python train.py --model="encoder-decoder audio transcriber" --dataset="read English sentences (LibriTTS-R)" --train_examples=15625 --time_shift_ms=50 --n_mels=64 --hop_length=160 --input="log_mel" --spec_augment=true --win_length=400 --tokenizer="char" --vocab_size=32 --encoder_arch="quartznet" --encoder_norm="batchnorm" --encoder_activation="silu" --encoder_depths=[3, 3, 3, 3] --encoder_kernel_size=11 --encoder_stem="single" --encoder_widths=[96, 112, 144, 176] --fusion="prefix" --label_smoothing=0.1 --decoder_width=128 --decoder_layers=12 --decoder_norm="layernorm" --decoder_norm_position="pre" --decoder_activation="gelu" --decoder_mlp_ratio=4 --decoder_head_dim=16 --decoder_fused_qkv=true --decoder_bias="all" --decoder_qk_norm=false --decoder_layer_scale_init=0.1 --decoder_parallel_block=false --decoder_dropout=0.05 --decoder_inner_norm=false --decoder_positions="learned" --decoder_prefix_bidirectional=true --decoder_connector="linear" --decoder_tie_embeddings=true --init="trunc_normal_002" --residual_init="none" --optimizer="soap" --beta2=0.999 --lr=0.0023 --beta1=0.9 --shampoo_beta=0.999 --eps=1e-08 --precondition_frequency=20 --max_precond_dim=1024 --one_sided=false --adamw_lr_other_params=0.0009 --grad_clip=5.0 --steps=6600 --batch_size=128 --epochs=54.1 --lr_schedule="cosine_restarts" --final_lr_fraction=0 --warmup_steps=1320 --weight_decay=0.1 --adamw_weight_decay_other_params=0
Rows from block 2 of the text decoder of a small encoder-decoder audio transcriber, named by matrix and row number. Rows with one number belong to one neuron. Each number is 50 + 10 x the weight over its row's rms, rounded and kept within 0 to 99. All counts start at 0.
After each neuron's rows are labels from the 100 texts, of 14976, where the neuron reaches its highest value: "tokens" is the input token at the peak. Only what is clearly more common there than usual is listed. The data: read English sentences (LibriTTS-R). In brackets: how many of the 100, against the usual share in percent.
# fc1: MLP up (decoder.blocks.2.mlp.fc1.weight, 512x128), inputs 64-127
# fc2: MLP down (decoder.blocks.2.mlp.fc2.weight, 128x512, transposed), outputs 64-127

fc1.456:60 41 50 47 56 64 47 52 42 66 43 61 41 53 42 58 29 41 32 67 64 49 41 45 74 69 52 45 48 41 45 32 49 44 51 30 52 46 59 58 55 56 60 46 47 37 58 38 52 40 50 50 65 50 39 59 30 40 45 43 45 53 36 38
fc2.456:45 56 67 57 36 45 61 52 45 64 26 64 58 53 37 48 64 51 55 31 53 40 56 53 37 43 37 58 49 58 51 64 43 61 57 50 62 35 52 43 47 49 56 35 45 50 41 42 42 46 48 52 56 68 71 43 66 67 62 42 64 62 51 51
tokens: "q" (100 vs 0.1)

fc1.240:48 55 65 71 47 67 63 53 45 72 54 52 56 56 61 52 48 35 67 61 47 54 40 66 37 47 46 67 38 50 56 59 53 41 67 56 36 51 53 47 54 48 46 46 43 52 45 53 55 44 35 49 55 37 57 56 66 66 65 64 43 37 47 58
fc2.240:55 46 43 48 52 42 42 55 42 50 45 52 69 37 36 54 38 67 37 51 58 36 54 48 51 53 66 40 57 56 59 46 52 68 36 51 54 37 44 59 40 48 46 58 53 40 43 57 73 43 59 60 51 65 45 30 41 42 37 51 67 75 46 42
tokens: " " (38 vs 17.5); "e" (26 vs 10); "t" (15 vs 7.3); "p" (7 vs 1.3)

fc1.148:48 47 51 62 46 75 66 41 63 52 51 36 32 64 48 51 43 71 43 52 65 63 33 81 35 48 45 47 49 37 50 60 52 49 73 60 76 49 53 52 56 50 50 54 42 34 26 48 65 63 44 53 61 61 45 58 56 68 47 53 53 60 58 49
fc2.148:38 69 31 59 37 45 34 46 45 50 55 71 57 46 58 47 55 42 46 65 36 31 48 31 58 37 43 59 56 47 48 63 62 66 36 62 38 39 55 52 45 48 55 43 33 52 67 24 48 43 63 51 49 57 44 40 44 47 64 59 39 45 50 48
tokens: " " (43 vs 17.5); "q" (41 vs 0.1)

fc1.449:40 63 28 52 38 46 31 62 67 61 55 49 41 47 44 54 47 60 64 53 53 33 38 63 50 55 44 60 55 46 40 48 46 33 53 48 74 61 55 42 42 67 55 55 46 54 31 47 46 39 54 51 42 64 74 58 49 43 55 62 56 58 49 69
fc2.449:65 47 56 48 73 61 69 60 31 44 48 50 65 60 55 51 50 46 38 45 44 65 64 46 49 55 57 45 45 43 62 60 48 72 44 53 25 47 53 52 58 44 43 42 54 53 71 56 47 58 45 58 54 38 33 46 50 45 35 50 46 48 56 34
tokens: "s" (79 vs 4.9); "'" (11 vs 0.4)

fc1.473:39 65 37 45 46 53 42 49 69 59 52 56 59 40 59 59 61 51 46 48 41 51 44 32 57 66 64 70 39 42 40 58 57 61 70 65 46 55 28 62 46 56 61 42 57 42 31 52 61 29 48 55 59 48 51 57 28 50 52 61 42 41 52 45
fc2.473:55 42 56 56 57 41 62 50 29 38 53 55 43 54 43 42 36 53 55 59 69 58 60 63 54 36 42 27 49 58 48 34 54 31 49 37 47 41 60 38 39 35 39 45 60 64 51 49 33 68 47 50 49 39 40 55 60 50 39 41 58 47 39 51
tokens: "n" (38 vs 5.2); "l" (15 vs 3.3)

fc1.252:46 55 49 45 48 39 52 46 58 41 46 63 47 54 60 67 60 51 30 55 61 70 49 51 62 63 49 64 62 61 60 41 58 56 47 39 61 50 57 46 55 47 61 42 36 56 51 54 39 60 47 43 40 64 60 51 47 50 40 54 42 37 59 39
fc2.252:34 53 57 65 48 40 46 65 32 52 58 52 65 53 29 48 39 45 64 52 42 36 63 47 42 52 46 36 42 47 34 57 40 42 61 60 37 33 51 45 53 42 39 60 48 34 53 41 70 39 53 54 64 36 47 55 49 56 60 44 54 66 44 57
tokens: "o" (50 vs 6.1)

fc1.371:38 42 55 51 54 80 44 38 46 57 55 45 49 71 39 31 50 37 66 51 44 36 35 55 35 61 52 67 47 53 55 57 42 50 48 59 37 67 52 57 48 48 48 41 55 60 28 50 45 57 45 50 58 56 40 65 72 58 57 50 60 51 38 65
fc2.371:54 62 43 39 45 48 57 61 47 54 55 52 48 37 55 46 61 57 32 69 69 55 59 60 64 41 52 47 52 42 48 47 43 57 43 48 46 44 43 46 63 62 53 56 37 34 56 43 37 47 51 49 46 54 63 34 25 54 63 37 52 34 59 37
tokens: "t" (34 vs 7.3); "d" (22 vs 3.6)

fc1.267:54 48 56 45 38 53 76 48 70 64 59 49 37 50 54 45 41 59 47 45 60 42 44 57 42 46 39 56 68 58 56 41 61 62 45 56 42 43 44 39 60 44 44 42 29 64 45 37 34 44 55 43 45 54 44 52 51 48 54 45 49 53 72 70
fc2.267:50 66 38 60 55 50 37 51 41 42 43 50 66 56 41 61 62 48 63 46 33 43 48 43 65 63 52 38 22 43 37 51 42 35 61 49 48 53 51 51 43 51 49 50 60 44 53 64 65 53 49 62 45 36 63 55 50 54 62 54 50 43 50 29
tokens: "m" (27 vs 2); "j" (19 vs 0.1); "d" (15 vs 3.6); "g" (8 vs 1.6)

fc1.300:43 63 50 53 45 40 59 47 42 66 62 70 65 70 49 41 29 60 36 61 70 52 33 45 62 37 62 54 46 47 47 59 58 39 44 51 47 40 50 40 44 52 48 44 54 62 52 61 56 40 68 57 41 56 59 43 35 47 59 62 37 41 54 42
fc2.300:59 47 65 50 45 45 55 57 55 43 58 40 47 54 59 53 53 51 27 51 38 47 64 51 36 47 38 49 41 52 28 59 56 54 37 57 54 64 71 44 44 61 58 68 59 56 44 52 54 50 45 49 48 39 56 42 56 48 59 60 40 67 50 54
tokens: "n" (59 vs 5.2); "p" (10 vs 1.3); "m" (7 vs 2)

fc1.413:35 36 55 52 56 50 40 49 55 46 57 48 48 47 52 60 59 41 48 54 68 56 46 47 61 48 30 56 55 42 49 53 62 52 53 55 48 58 51 54 52 48 54 58 44 72 50 43 64 54 60 44 43 45 47 57 35 52 47 63 61 66 56 53
fc2.413:53 63 39 57 61 47 61 50 43 63 60 54 49 50 37 35 48 63 62 52 42 48 64 56 42 66 58 29 38 49 53 36 43 65 45 49 50 42 40 66 31 46 36 49 62 49 56 44 51 55 45 47 61 42 64 44 52 62 64 36 41 58 48 48
tokens: "n" (75 vs 5.2); "h" (23 vs 5.1)

fc1.444:53 57 58 46 53 42 49 53 52 60 45 55 62 28 35 42 37 59 52 55 42 47 54 62 47 33 55 60 51 60 71 53 54 42 48 51 45 46 39 58 65 62 60 40 51 61 41 39 32 54 59 34 33 51 63 40 29 42 57 46 55 50 62 59
fc2.444:45 52 32 54 54 54 45 58 52 34 43 53 39 80 64 57 41 43 61 49 61 59 41 49 55 55 61 43 63 51 40 59 58 60 43 59 65 52 56 41 44 43 48 58 46 43 60 60 68 48 67 64 58 58 51 67 68 67 40 46 38 60 56 40
tokens: "o" (96 vs 6.1)

fc1.99:40 50 64 60 74 59 57 48 48 42 38 58 37 45 33 59 44 59 60 60 46 43 39 63 38 47 73 56 37 43 44 62 70 52 47 56 36 41 54 45 38 40 45 63 51 54 45 53 42 64 42 69 43 56 55 54 48 50 46 32 56 61 49 55
fc2.99:52 47 45 31 36 51 62 40 46 60 64 52 53 46 62 41 54 46 41 31 47 59 55 55 65 45 32 43 57 50 52 39 23 42 44 50 47 59 57 46 56 61 48 45 48 52 52 51 57 51 56 37 68 41 50 47 51 42 32 64 40 37 45 50
tokens: "y" (96 vs 1.7)

fc1.281:49 46 38 47 52 57 59 55 58 25 59 60 47 46 41 42 39 51 47 45 35 50 48 49 40 52 32 41 62 45 51 35 49 58 44 41 37 60 59 41 43 53 60 57 28 61 58 56 54 53 64 58 65 28 40 59 31 53 62 43 51 48 40 64
fc2.281:49 46 57 50 38 44 40 49 44 56 49 43 52 44 57 47 57 52 47 49 70 49 43 51 41 55 59 61 36 63 28 58 49 35 63 66 50 55 43 45 46 56 37 61 67 35 43 72 47 31 51 34 44 62 61 53 74 35 39 50 58 49 44 60
tokens: "n" (71 vs 5.2); "m" (8 vs 2)

fc1.259:57 37 49 59 66 45 49 56 49 57 42 59 45 41 46 58 49 54 63 47 50 57 51 60 52 43 76 43 61 38 50 52 41 55 45 31 38 47 44 58 37 44 46 49 38 60 46 55 35 60 79 42 49 51 47 67 47 66 53 54 54 35 55 54
fc2.259:42 50 56 54 47 60 75 41 48 48 53 45 49 58 40 36 50 46 48 52 38 53 40 44 48 60 30 58 53 59 54 53 47 37 46 64 52 70 71 62 59 29 62 37 47 54 54 50 73 58 46 54 52 56 62 39 71 22 56 45 37 51 64 33
tokens: "m" (51 vs 2); "f" (35 vs 1.7)

fc1.400:71 66 52 65 52 52 36 52 53 42 39 46 59 48 49 53 46 58 57 66 53 42 36 59 41 39 48 48 22 57 46 37 49 33 46 41 48 34 44 54 50 54 41 51 23 40 59 57 63 50 60 52 62 68 61 37 37 45 38 24 63 70 56 36
fc2.400:45 48 45 52 49 69 63 37 49 47 64 67 58 54 47 51 49 48 73 38 61 61 42 63 51 47 42 68 72 48 59 52 60 64 53 70 45 46 53 37 39 60 67 51 54 64 60 51 40 49 42 47 58 39 44 56 68 71 57 52 26 44 55 55
tokens: " " (54 vs 17.5)

fc1.495:50 57 53 46 47 39 33 69 68 56 36 50 52 49 52 54 38 65 50 41 57 67 57 56 55 51 54 57 36 37 46 45 52 62 41 45 44 40 60 44 57 69 39 43 75 41 64 41 44 44 62 36 50 44 23 56 51 50 51 44 48 50 49 47
fc2.495:55 42 58 47 54 58 55 50 36 46 65 65 53 53 43 48 54 42 49 53 63 47 53 45 56 41 50 59 60 60 55 62 55 50 63 54 65 39 40 40 57 47 68 58 57 45 39 61 57 47 42 73 45 72 77 35 47 63 45 32 53 55 59 37
tokens: "a" (50 vs 6.3); "q" (11 vs 0.1)

fc1.154:53 36 54 75 53 44 53 47 71 62 54 56 59 50 42 60 60 51 65 49 43 62 33 47 53 36 57 50 52 47 61 69 45 52 41 73 59 50 49 60 54 51 38 61 42 54 39 49 44 59 60 56 32 57 33 52 61 66 56 35 46 40 54 46
fc2.154:55 59 37 38 43 50 45 49 36 56 46 41 53 52 63 36 35 58 52 36 45 36 68 47 59 70 54 47 41 58 42 45 29 40 43 43 46 58 64 48 50 46 67 52 65 51 50 57 57 37 54 51 67 42 63 67 31 55 50 42 56 69 62 40
tokens: "o" (47 vs 6.1); "u" (18 vs 2.3); "'" (8 vs 0.4)

fc1.142:56 56 44 28 35 62 35 49 50 48 53 67 61 58 57 76 47 45 52 67 52 61 52 51 64 64 55 40 44 54 46 38 56 50 60 74 64 42 54 43 46 47 41 49 52 38 50 46 48 52 46 52 55 68 51 32 53 34 47 46 49 45 40 44
fc2.142:49 48 53 67 59 56 56 52 51 51 46 32 36 25 36 46 53 55 55 59 42 41 38 39 57 38 47 74 56 42 60 60 58 56 50 46 46 62 57 58 56 47 69 47 45 70 51 52 46 41 52 48 56 36 47 62 48 63 41 52 55 46 59 54
tokens: "q" (100 vs 0.1)

fc1.209:64 53 61 71 59 42 45 51 39 46 39 56 61 47 46 63 48 58 52 62 47 64 35 64 66 59 51 52 62 43 53 44 57 52 57 51 47 62 69 70 65 61 44 76 62 68 36 40 44 61 49 34 38 50 39 33 52 51 55 52 36 64 54 35
fc2.209:42 42 39 35 43 50 62 29 57 59 45 59 43 51 53 43 45 46 32 37 54 35 52 44 36 48 34 32 38 66 48 58 53 41 41 45 56 51 37 42 36 51 51 46 36 49 56 72 42 36 63 76 52 51 51 66 35 67 40 44 47 38 43 55
tokens: " " (79 vs 17.5)

fc1.124:26 63 44 45 58 49 48 56 37 55 54 64 49 49 52 47 42 35 41 61 38 58 50 49 69 40 49 52 65 38 46 61 35 55 44 42 61 68 55 61 39 63 52 54 64 27 44 60 39 63 49 25 42 37 69 62 43 48 51 45 44 49 63 50
fc2.124:78 45 41 54 47 57 42 54 54 39 33 52 46 28 53 54 42 69 56 59 69 35 56 47 50 53 54 42 46 64 51 59 56 43 57 60 57 46 56 32 40 28 45 65 50 76 49 44 63 55 48 71 37 44 38 31 49 57 54 72 52 41 36 51
tokens: "'" (99 vs 0.4)

fc1.419:48 59 59 67 47 49 29 51 59 52 39 60 60 58 61 68 55 54 47 31 44 57 46 61 33 45 46 55 49 55 42 54 74 43 49 44 61 40 56 40 50 43 51 61 65 59 53 59 62 50 53 33 38 56 55 44 35 49 51 37 47 59 41 54
fc2.419:45 33 37 41 45 49 47 37 48 49 52 57 39 47 46 37 38 36 71 69 52 52 45 54 52 36 45 38 52 42 55 33 39 42 42 66 29 45 36 55 56 59 48 38 56 63 37 46 53 43 57 50 64 42 48 77 53 57 54 60 36 49 64 56
tokens: " " (36 vs 17.5); "u" (23 vs 2.3)

fc1.190:53 56 62 36 72 71 63 56 53 49 43 47 46 55 52 45 55 55 44 43 51 42 51 54 49 43 19 39 52 60 37 41 44 33 52 51 46 56 50 55 58 55 56 47 28 51 57 56 52 42 39 53 35 48 47 60 43 51 34 31 57 46 65 41
fc2.190:63 42 35 49 45 46 37 47 59 42 48 31 38 54 71 53 44 39 50 54 67 41 40 46 54 64 56 60 33 45 49 64 46 53 37 62 37 42 47 44 26 58 43 69 56 54 46 53 30 46 57 50 53 61 49 67 60 55 43 69 56 62 50 58
tokens: "s" (80 vs 4.9)

fc1.72:53 54 54 46 42 57 55 54 53 35 33 57 59 54 56 41 54 50 34 42 55 38 49 53 51 64 71 47 50 43 63 45 64 56 46 52 49 65 72 46 43 63 49 60 41 54 59 59 55 62 42 61 55 41 43 50 39 51 70 52 55 48 46 57
fc2.72:59 32 67 41 43 44 34 55 54 51 51 69 39 51 57 62 60 43 61 30 45 49 58 53 48 44 42 54 60 72 40 41 63 37 40 60 53 44 40 53 78 48 55 46 53 57 29 46 57 50 40 60 56 54 66 51 42 50 45 50 49 51 52 53
tokens: "m" (27 vs 2); "t" (23 vs 7.3); "f" (17 vs 1.7); "r" (11 vs 4.5)

fc1.46:32 61 47 56 37 46 54 54 64 39 63 61 34 59 53 58 44 47 47 52 47 45 31 70 48 79 57 38 34 50 56 51 52 38 40 43 45 51 50 38 46 47 52 38 47 47 62 46 43 23 29 54 61 48 45 51 46 38 50 52 39 50 42 41
fc2.46:52 29 58 53 57 63 57 45 37 62 43 46 68 39 44 47 56 46 55 42 47 63 67 55 49 23 39 59 73 51 61 41 58 56 68 55 43 48 61 63 65 60 41 58 44 58 33 54 55 52 63 43 52 42 51 52 50 67 47 46 58 53 66 68
tokens: "s" (96 vs 4.9)

fc1.359:36 45 44 45 46 40 40 47 49 52 66 44 64 65 43 45 56 40 49 73 52 56 48 45 68 32 46 41 57 58 44 54 39 30 36 48 42 58 44 41 60 46 65 39 36 48 47 48 68 48 65 52 51 45 48 52 58 65 77 61 60 55 53 52
fc2.359:35 57 77 54 53 46 58 69 47 40 47 59 40 57 60 63 53 48 62 38 45 41 51 51 35 56 55 38 51 74 62 58 68 48 64 45 40 50 56 47 50 52 30 58 60 71 59 41 43 40 25 38 55 31 45 52 48 41 37 29 64 55 48 43
tokens: "n" (85 vs 5.2); "r" (14 vs 4.5)

fc1.356:34 46 60 52 28 21 49 61 58 60 48 56 56 51 67 49 52 53 54 53 53 44 51 47 42 47 44 41 56 55 36 68 57 57 45 63 48 48 49 34 61 55 49 51 39 75 63 46 42 35 67 65 64 44 51 44 71 43 54 42 55 45 69 44
fc2.356:73 48 44 55 64 67 43 41 44 44 41 50 55 50 44 51 45 57 46 48 33 28 51 49 48 40 51 44 39 32 59 43 40 39 58 45 48 51 56 55 44 49 44 44 57 48 33 45 41 59 38 65 42 58 56 55 22 66 37 49 65 56 39 56
tokens: "s" (84 vs 4.9)

fc1.21:23 43 42 58 60 50 62 34 56 48 40 65 41 51 48 48 46 35 56 54 56 67 54 58 53 36 51 47 66 56 32 52 51 42 62 59 58 44 41 70 59 34 59 59 48 51 46 57 42 65 55 54 46 57 57 53 27 52 51 35 47 51 56 38
fc2.21:64 51 39 34 48 48 55 54 50 50 70 44 61 59 29 56 45 55 46 45 41 51 54 49 46 60 42 31 47 31 48 32 43 54 40 30 60 60 59 64 53 50 53 56 40 34 49 57 67 40 41 45 63 38 23 56 50 51 47 47 52 60 46 41
tokens: "y" (56 vs 1.7); "i" (14 vs 5.4); "l" (9 vs 3.3)

fc1.143:47 49 50 57 53 57 58 49 62 52 68 56 48 36 24 37 28 40 45 42 50 46 59 55 57 57 21 29 43 51 48 55 55 35 50 49 51 67 60 42 43 41 61 38 51 51 62 50 46 71 33 44 34 61 50 35 48 62 48 46 60 58 63 43
fc2.143:40 48 52 48 38 35 36 47 59 40 53 37 58 63 56 32 67 58 55 49 59 59 38 41 47 62 62 63 44 54 61 49 51 44 64 28 43 46 47 52 43 51 38 52 51 36 41 66 50 42 49 50 66 42 38 63 65 31 36 47 42 30 29 65
tokens: "t" (44 vs 7.3); "k" (18 vs 0.7); "s" (16 vs 4.9); "z" (12 vs 0)

fc1.88:38 39 51 41 56 38 33 69 52 33 51 61 56 59 56 48 42 48 44 58 54 47 47 51 51 48 46 34 53 49 54 40 33 61 62 21 43 70 59 30 56 43 46 46 64 62 42 43 50 56 60 46 38 43 40 64 43 52 37 48 40 66 43 63
fc2.88:46 36 58 48 45 52 51 40 46 57 64 42 55 42 40 43 43 50 61 43 44 56 50 29 53 55 31 53 46 43 44 41 23 41 34 63 39 14 60 63 57 50 49 41 33 49 53 46 49 37 43 52 49 72 60 44 51 29 57 54 62 30 54 41
tokens: "m" (72 vs 2); "v" (18 vs 0.8)

fc1.18:47 50 57 59 63 51 54 49 55 57 59 52 41 42 44 46 46 64 58 68 51 37 40 57 36 49 20 55 34 51 64 58 62 41 55 52 44 43 42 57 53 52 48 64 45 27 27 37 44 45 57 57 40 38 54 66 31 58 39 45 48 38 47 60
fc2.18:54 61 43 31 39 39 42 45 27 39 43 58 63 51 54 53 46 31 51 43 41 54 54 52 53 45 64 44 62 48 46 46 40 60 52 53 52 49 67 49 38 56 46 46 61 70 76 52 51 68 54 48 53 47 35 51 83 40 52 49 36 55 66 52
tokens: "s" (38 vs 4.9)

fc1.350:76 71 54 36 61 60 59 55 37 41 34 56 46 42 35 43 58 47 48 49 52 50 52 53 48 59 63 49 33 40 58 52 54 41 54 55 54 45 58 32 38 49 55 46 25 39 50 63 44 61 58 39 54 66 42 47 50 51 48 30 40 46 60 57
fc2.350:23 45 25 52 49 44 40 56 49 55 52 67 62 53 43 63 54 60 52 45 42 39 47 47 56 35 46 43 56 54 57 42 64 69 43 55 43 51 44 41 48 59 56 61 56 60 53 50 43 44 46 57 44 56 67 38 30 47 65 65 57 54 34 61
tokens: "a" (43 vs 6.3); "i" (27 vs 5.4); "l" (22 vs 3.3)

fc1.172:57 52 51 66 41 37 56 54 79 60 37 56 66 46 48 62 50 39 59 51 54 48 62 61 62 35 42 40 56 43 58 53 59 49 35 70 65 33 45 36 57 56 82 44 38 50 52 30 39 61 63 31 38 53 46 38 51 44 53 57 65 64 49 49
fc2.172:57 57 44 37 61 51 51 41 34 45 54 51 39 60 47 59 66 48 54 48 44 48 40 46 40 56 65 43 45 39 41 46 54 42 61 32 43 74 54 65 50 52 27 52 52 34 27 66 59 37 57 73 58 59 62 63 31 59 44 55 47 42 59 43
tokens: "o" (75 vs 6.1); "y" (14 vs 1.7); "<end>" (8 vs 1.5)

fc1.328:34 62 62 43 44 67 56 23 44 46 43 46 49 59 49 52 62 32 37 62 74 62 67 44 54 44 59 37 54 55 60 50 54 43 47 39 39 51 56 46 57 58 35 43 48 77 48 47 50 48 35 49 31 60 38 63 67 37 51 48 54 48 56 66
fc2.328:48 40 39 71 55 46 43 65 57 55 50 52 49 56 63 57 32 74 59 32 21 51 36 69 42 46 50 55 49 58 42 57 48 45 60 68 61 50 59 58 46 44 63 69 41 25 56 41 42 44 55 57 51 42 53 56 47 47 37 48 53 58 55 44
tokens: "'" (100 vs 0.4)

fc1.307:43 36 64 54 65 58 50 31 46 38 36 48 52 56 30 44 54 49 47 58 42 43 53 57 43 56 66 51 45 46 48 45 71 54 63 44 39 36 52 53 37 38 34 60 64 32 35 36 35 54 64 63 44 38 40 53 60 47 48 36 47 50 54 26
fc2.307:50 62 38 46 44 44 43 59 46 54 66 57 50 52 68 53 38 50 63 48 54 55 43 43 62 48 37 49 52 45 62 51 29 57 46 49 67 68 46 55 52 60 79 41 39 56 62 51 56 45 60 43 55 54 39 61 34 55 46 67 45 50 45 49
tokens: "q" (65 vs 0.1)

fc1.67:54 49 57 61 49 62 71 55 49 46 41 50 57 47 63 53 47 50 57 64 58 37 49 57 45 54 49 58 47 42 40 38 60 60 59 64 50 60 58 48 58 41 54 48 49 57 43 61 55 69 44 51 65 48 45 38 65 51 56 35 52 53 68 46
fc2.67:37 56 47 47 50 57 49 57 62 51 55 55 44 63 37 54 51 40 49 39 45 58 34 45 61 39 53 41 50 36 53 52 48 49 43 59 53 47 31 47 62 81 55 54 54 52 56 43 56 48 57 60 23 49 58 58 48 52 51 48 44 70 61 58
tokens: "o" (98 vs 6.1)

fc1.492:41 57 67 39 46 66 55 51 36 67 35 46 62 59 68 61 58 60 55 53 48 60 54 46 45 38 48 65 44 69 65 58 57 51 62 31 50 59 64 54 46 42 51 25 61 59 52 62 50 61 54 57 54 66 72 43 58 71 47 62 60 43 55 46
fc2.492:53 43 46 47 53 49 43 47 53 28 59 56 45 37 34 62 44 55 48 73 52 54 52 51 46 67 56 36 52 43 43 33 38 59 48 62 57 53 40 49 57 44 53 69 42 44 50 43 51 58 47 53 64 33 37 51 45 44 58 45 52 62 43 53
tokens: " " (100 vs 17.5)

fc1.26:60 50 53 38 29 55 54 58 52 54 42 47 42 52 57 45 58 64 60 45 64 51 49 46 56 43 48 46 31 53 65 43 56 41 35 37 55 72 58 47 46 60 46 58 61 47 44 58 54 34 57 43 64 49 66 51 42 61 70 53 54 39 46 47
fc2.26:42 55 52 47 76 55 47 42 46 44 45 54 65 38 42 47 47 40 48 50 45 46 61 58 33 52 58 62 66 56 38 50 50 63 77 56 42 43 53 54 58 55 52 27 48 56 59 46 47 58 48 50 51 58 53 43 59 31 38 51 55 62 79 63
tokens: "s" (65 vs 4.9); "v" (27 vs 0.8)

fc1.505:34 64 49 39 61 51 44 64 53 58 43 63 61 36 48 45 33 41 61 63 31 26 45 50 65 58 47 46 61 52 46 60 48 60 43 67 32 52 55 54 56 60 56 38 57 44 47 51 51 49 51 55 46 49 38 68 27 50 52 40 47 46 47 54
fc2.505:44 56 48 66 55 50 59 60 42 44 32 52 48 37 56 53 53 57 47 49 58 75 46 48 35 48 54 46 46 56 54 54 38 34 57 39 56 40 65 47 51 44 57 48 46 67 56 41 41 31 48 57 70 41 48 59 48 50 59 40 43 47 48 39
tokens: "'" (42 vs 0.4); "o" (30 vs 6.1); "k" (24 vs 0.7)

fc1.269:47 61 45 44 49 42 54 42 62 60 52 51 46 39 61 50 53 62 57 52 49 45 40 61 58 43 39 53 58 61 64 47 57 41 49 56 32 64 38 45 54 49 45 59 43 61 60 58 47 54 61 59 30 55 60 41 40 57 61 52 39 39 41 64
fc2.269:56 58 59 48 58 58 36 77 42 44 44 54 57 57 32 68 48 42 46 46 51 46 46 59 50 61 62 39 44 48 37 49 47 59 53 46 65 45 60 61 48 58 55 30 59 39 48 45 52 50 47 35 61 47 39 39 51 47 41 37 56 60 51 28
tokens: "o" (100 vs 6.1)

fc1.2:37 43 64 44 35 59 58 60 43 55 70 58 57 51 67 39 49 48 64 54 51 53 38 38 62 60 48 63 52 60 43 36 63 63 47 49 44 62 63 47 55 52 46 64 64 60 40 37 61 55 53 43 44 55 46 56 50 65 41 53 72 45 44 66
fc2.2:51 71 56 44 58 58 52 45 65 46 45 67 47 48 26 56 70 54 50 54 49 36 72 67 38 45 58 52 41 44 53 75 57 37 56 49 57 45 39 43 44 45 65 54 46 39 55 53 46 39 44 50 47 43 57 41 52 41 62 43 24 50 61 38
tokens: " " (89 vs 17.5)

fc1.319:55 53 64 55 56 47 42 74 49 49 50 57 51 25 46 53 48 45 49 44 61 43 41 58 53 54 41 55 60 41 62 69 50 54 25 32 35 56 64 50 52 57 64 56 29 52 63 44 40 61 49 44 58 63 48 56 47 44 46 56 50 49 33 42
fc2.319:45 53 54 45 36 55 51 45 54 60 49 48 49 55 55 45 42 65 51 57 49 55 53 35 44 47 50 66 46 38 36 30 42 47 64 51 57 30 35 35 46 38 43 57 56 54 35 55 78 31 56 48 40 61 50 41 51 64 58 49 44 68 74 51
tokens: "o" (87 vs 6.1)

fc1.333:48 46 58 46 57 44 43 49 59 45 40 70 49 63 49 46 59 51 55 52 57 40 69 43 59 54 48 68 36 50 50 48 57 44 35 45 40 69 42 60 62 41 47 38 48 51 35 62 62 23 53 56 50 49 67 35 44 41 63 42 29 35 61 40
fc2.333:45 46 51 35 39 70 48 50 47 45 47 47 51 63 47 52 39 34 66 49 44 59 49 50 41 57 69 53 45 59 41 40 44 58 32 55 29 60 46 55 57 47 50 57 48 44 54 44 37 56 54 36 47 57 56 56 59 39 31 51 71 63 64 60
tokens: "s" (83 vs 4.9); "v" (12 vs 0.8)

fc1.156:62 42 54 42 54 45 52 56 50 69 46 71 48 56 44 50 62 47 43 57 53 47 63 72 44 63 61 62 48 36 40 66 44 53 38 29 42 67 57 55 53 51 54 49 45 66 42 70 34 49 41 64 59 45 51 60 51 48 49 42 39 41 61 44
fc2.156:49 53 38 46 52 45 58 47 59 43 47 48 62 46 43 46 49 56 55 58 56 54 53 40 53 55 47 48 64 51 33 40 56 29 23 43 58 55 49 50 65 39 57 61 37 37 68 71 65 58 63 58 52 59 56 46 46 47 43 49 51 45 49 47
tokens: "m" (64 vs 2); "'" (34 vs 0.4)

fc1.49:53 51 53 49 75 46 57 52 55 52 38 58 42 39 49 51 49 45 34 74 45 32 59 54 55 48 56 54 35 47 42 18 59 42 48 33 57 61 70 48 51 50 44 51 41 60 37 45 71 35 48 57 71 51 30 63 43 47 54 59 39 44 49 50
fc2.49:46 46 58 53 33 56 40 44 46 54 40 54 43 70 46 50 54 57 64 43 57 52 48 50 48 43 35 50 41 42 67 70 52 50 57 55 39 43 53 55 54 48 53 36 53 64 57 55 35 62 58 42 35 59 34 45 63 51 50 49 58 52 57 42
tokens: "q" (81 vs 0.1); "x" (13 vs 0.1)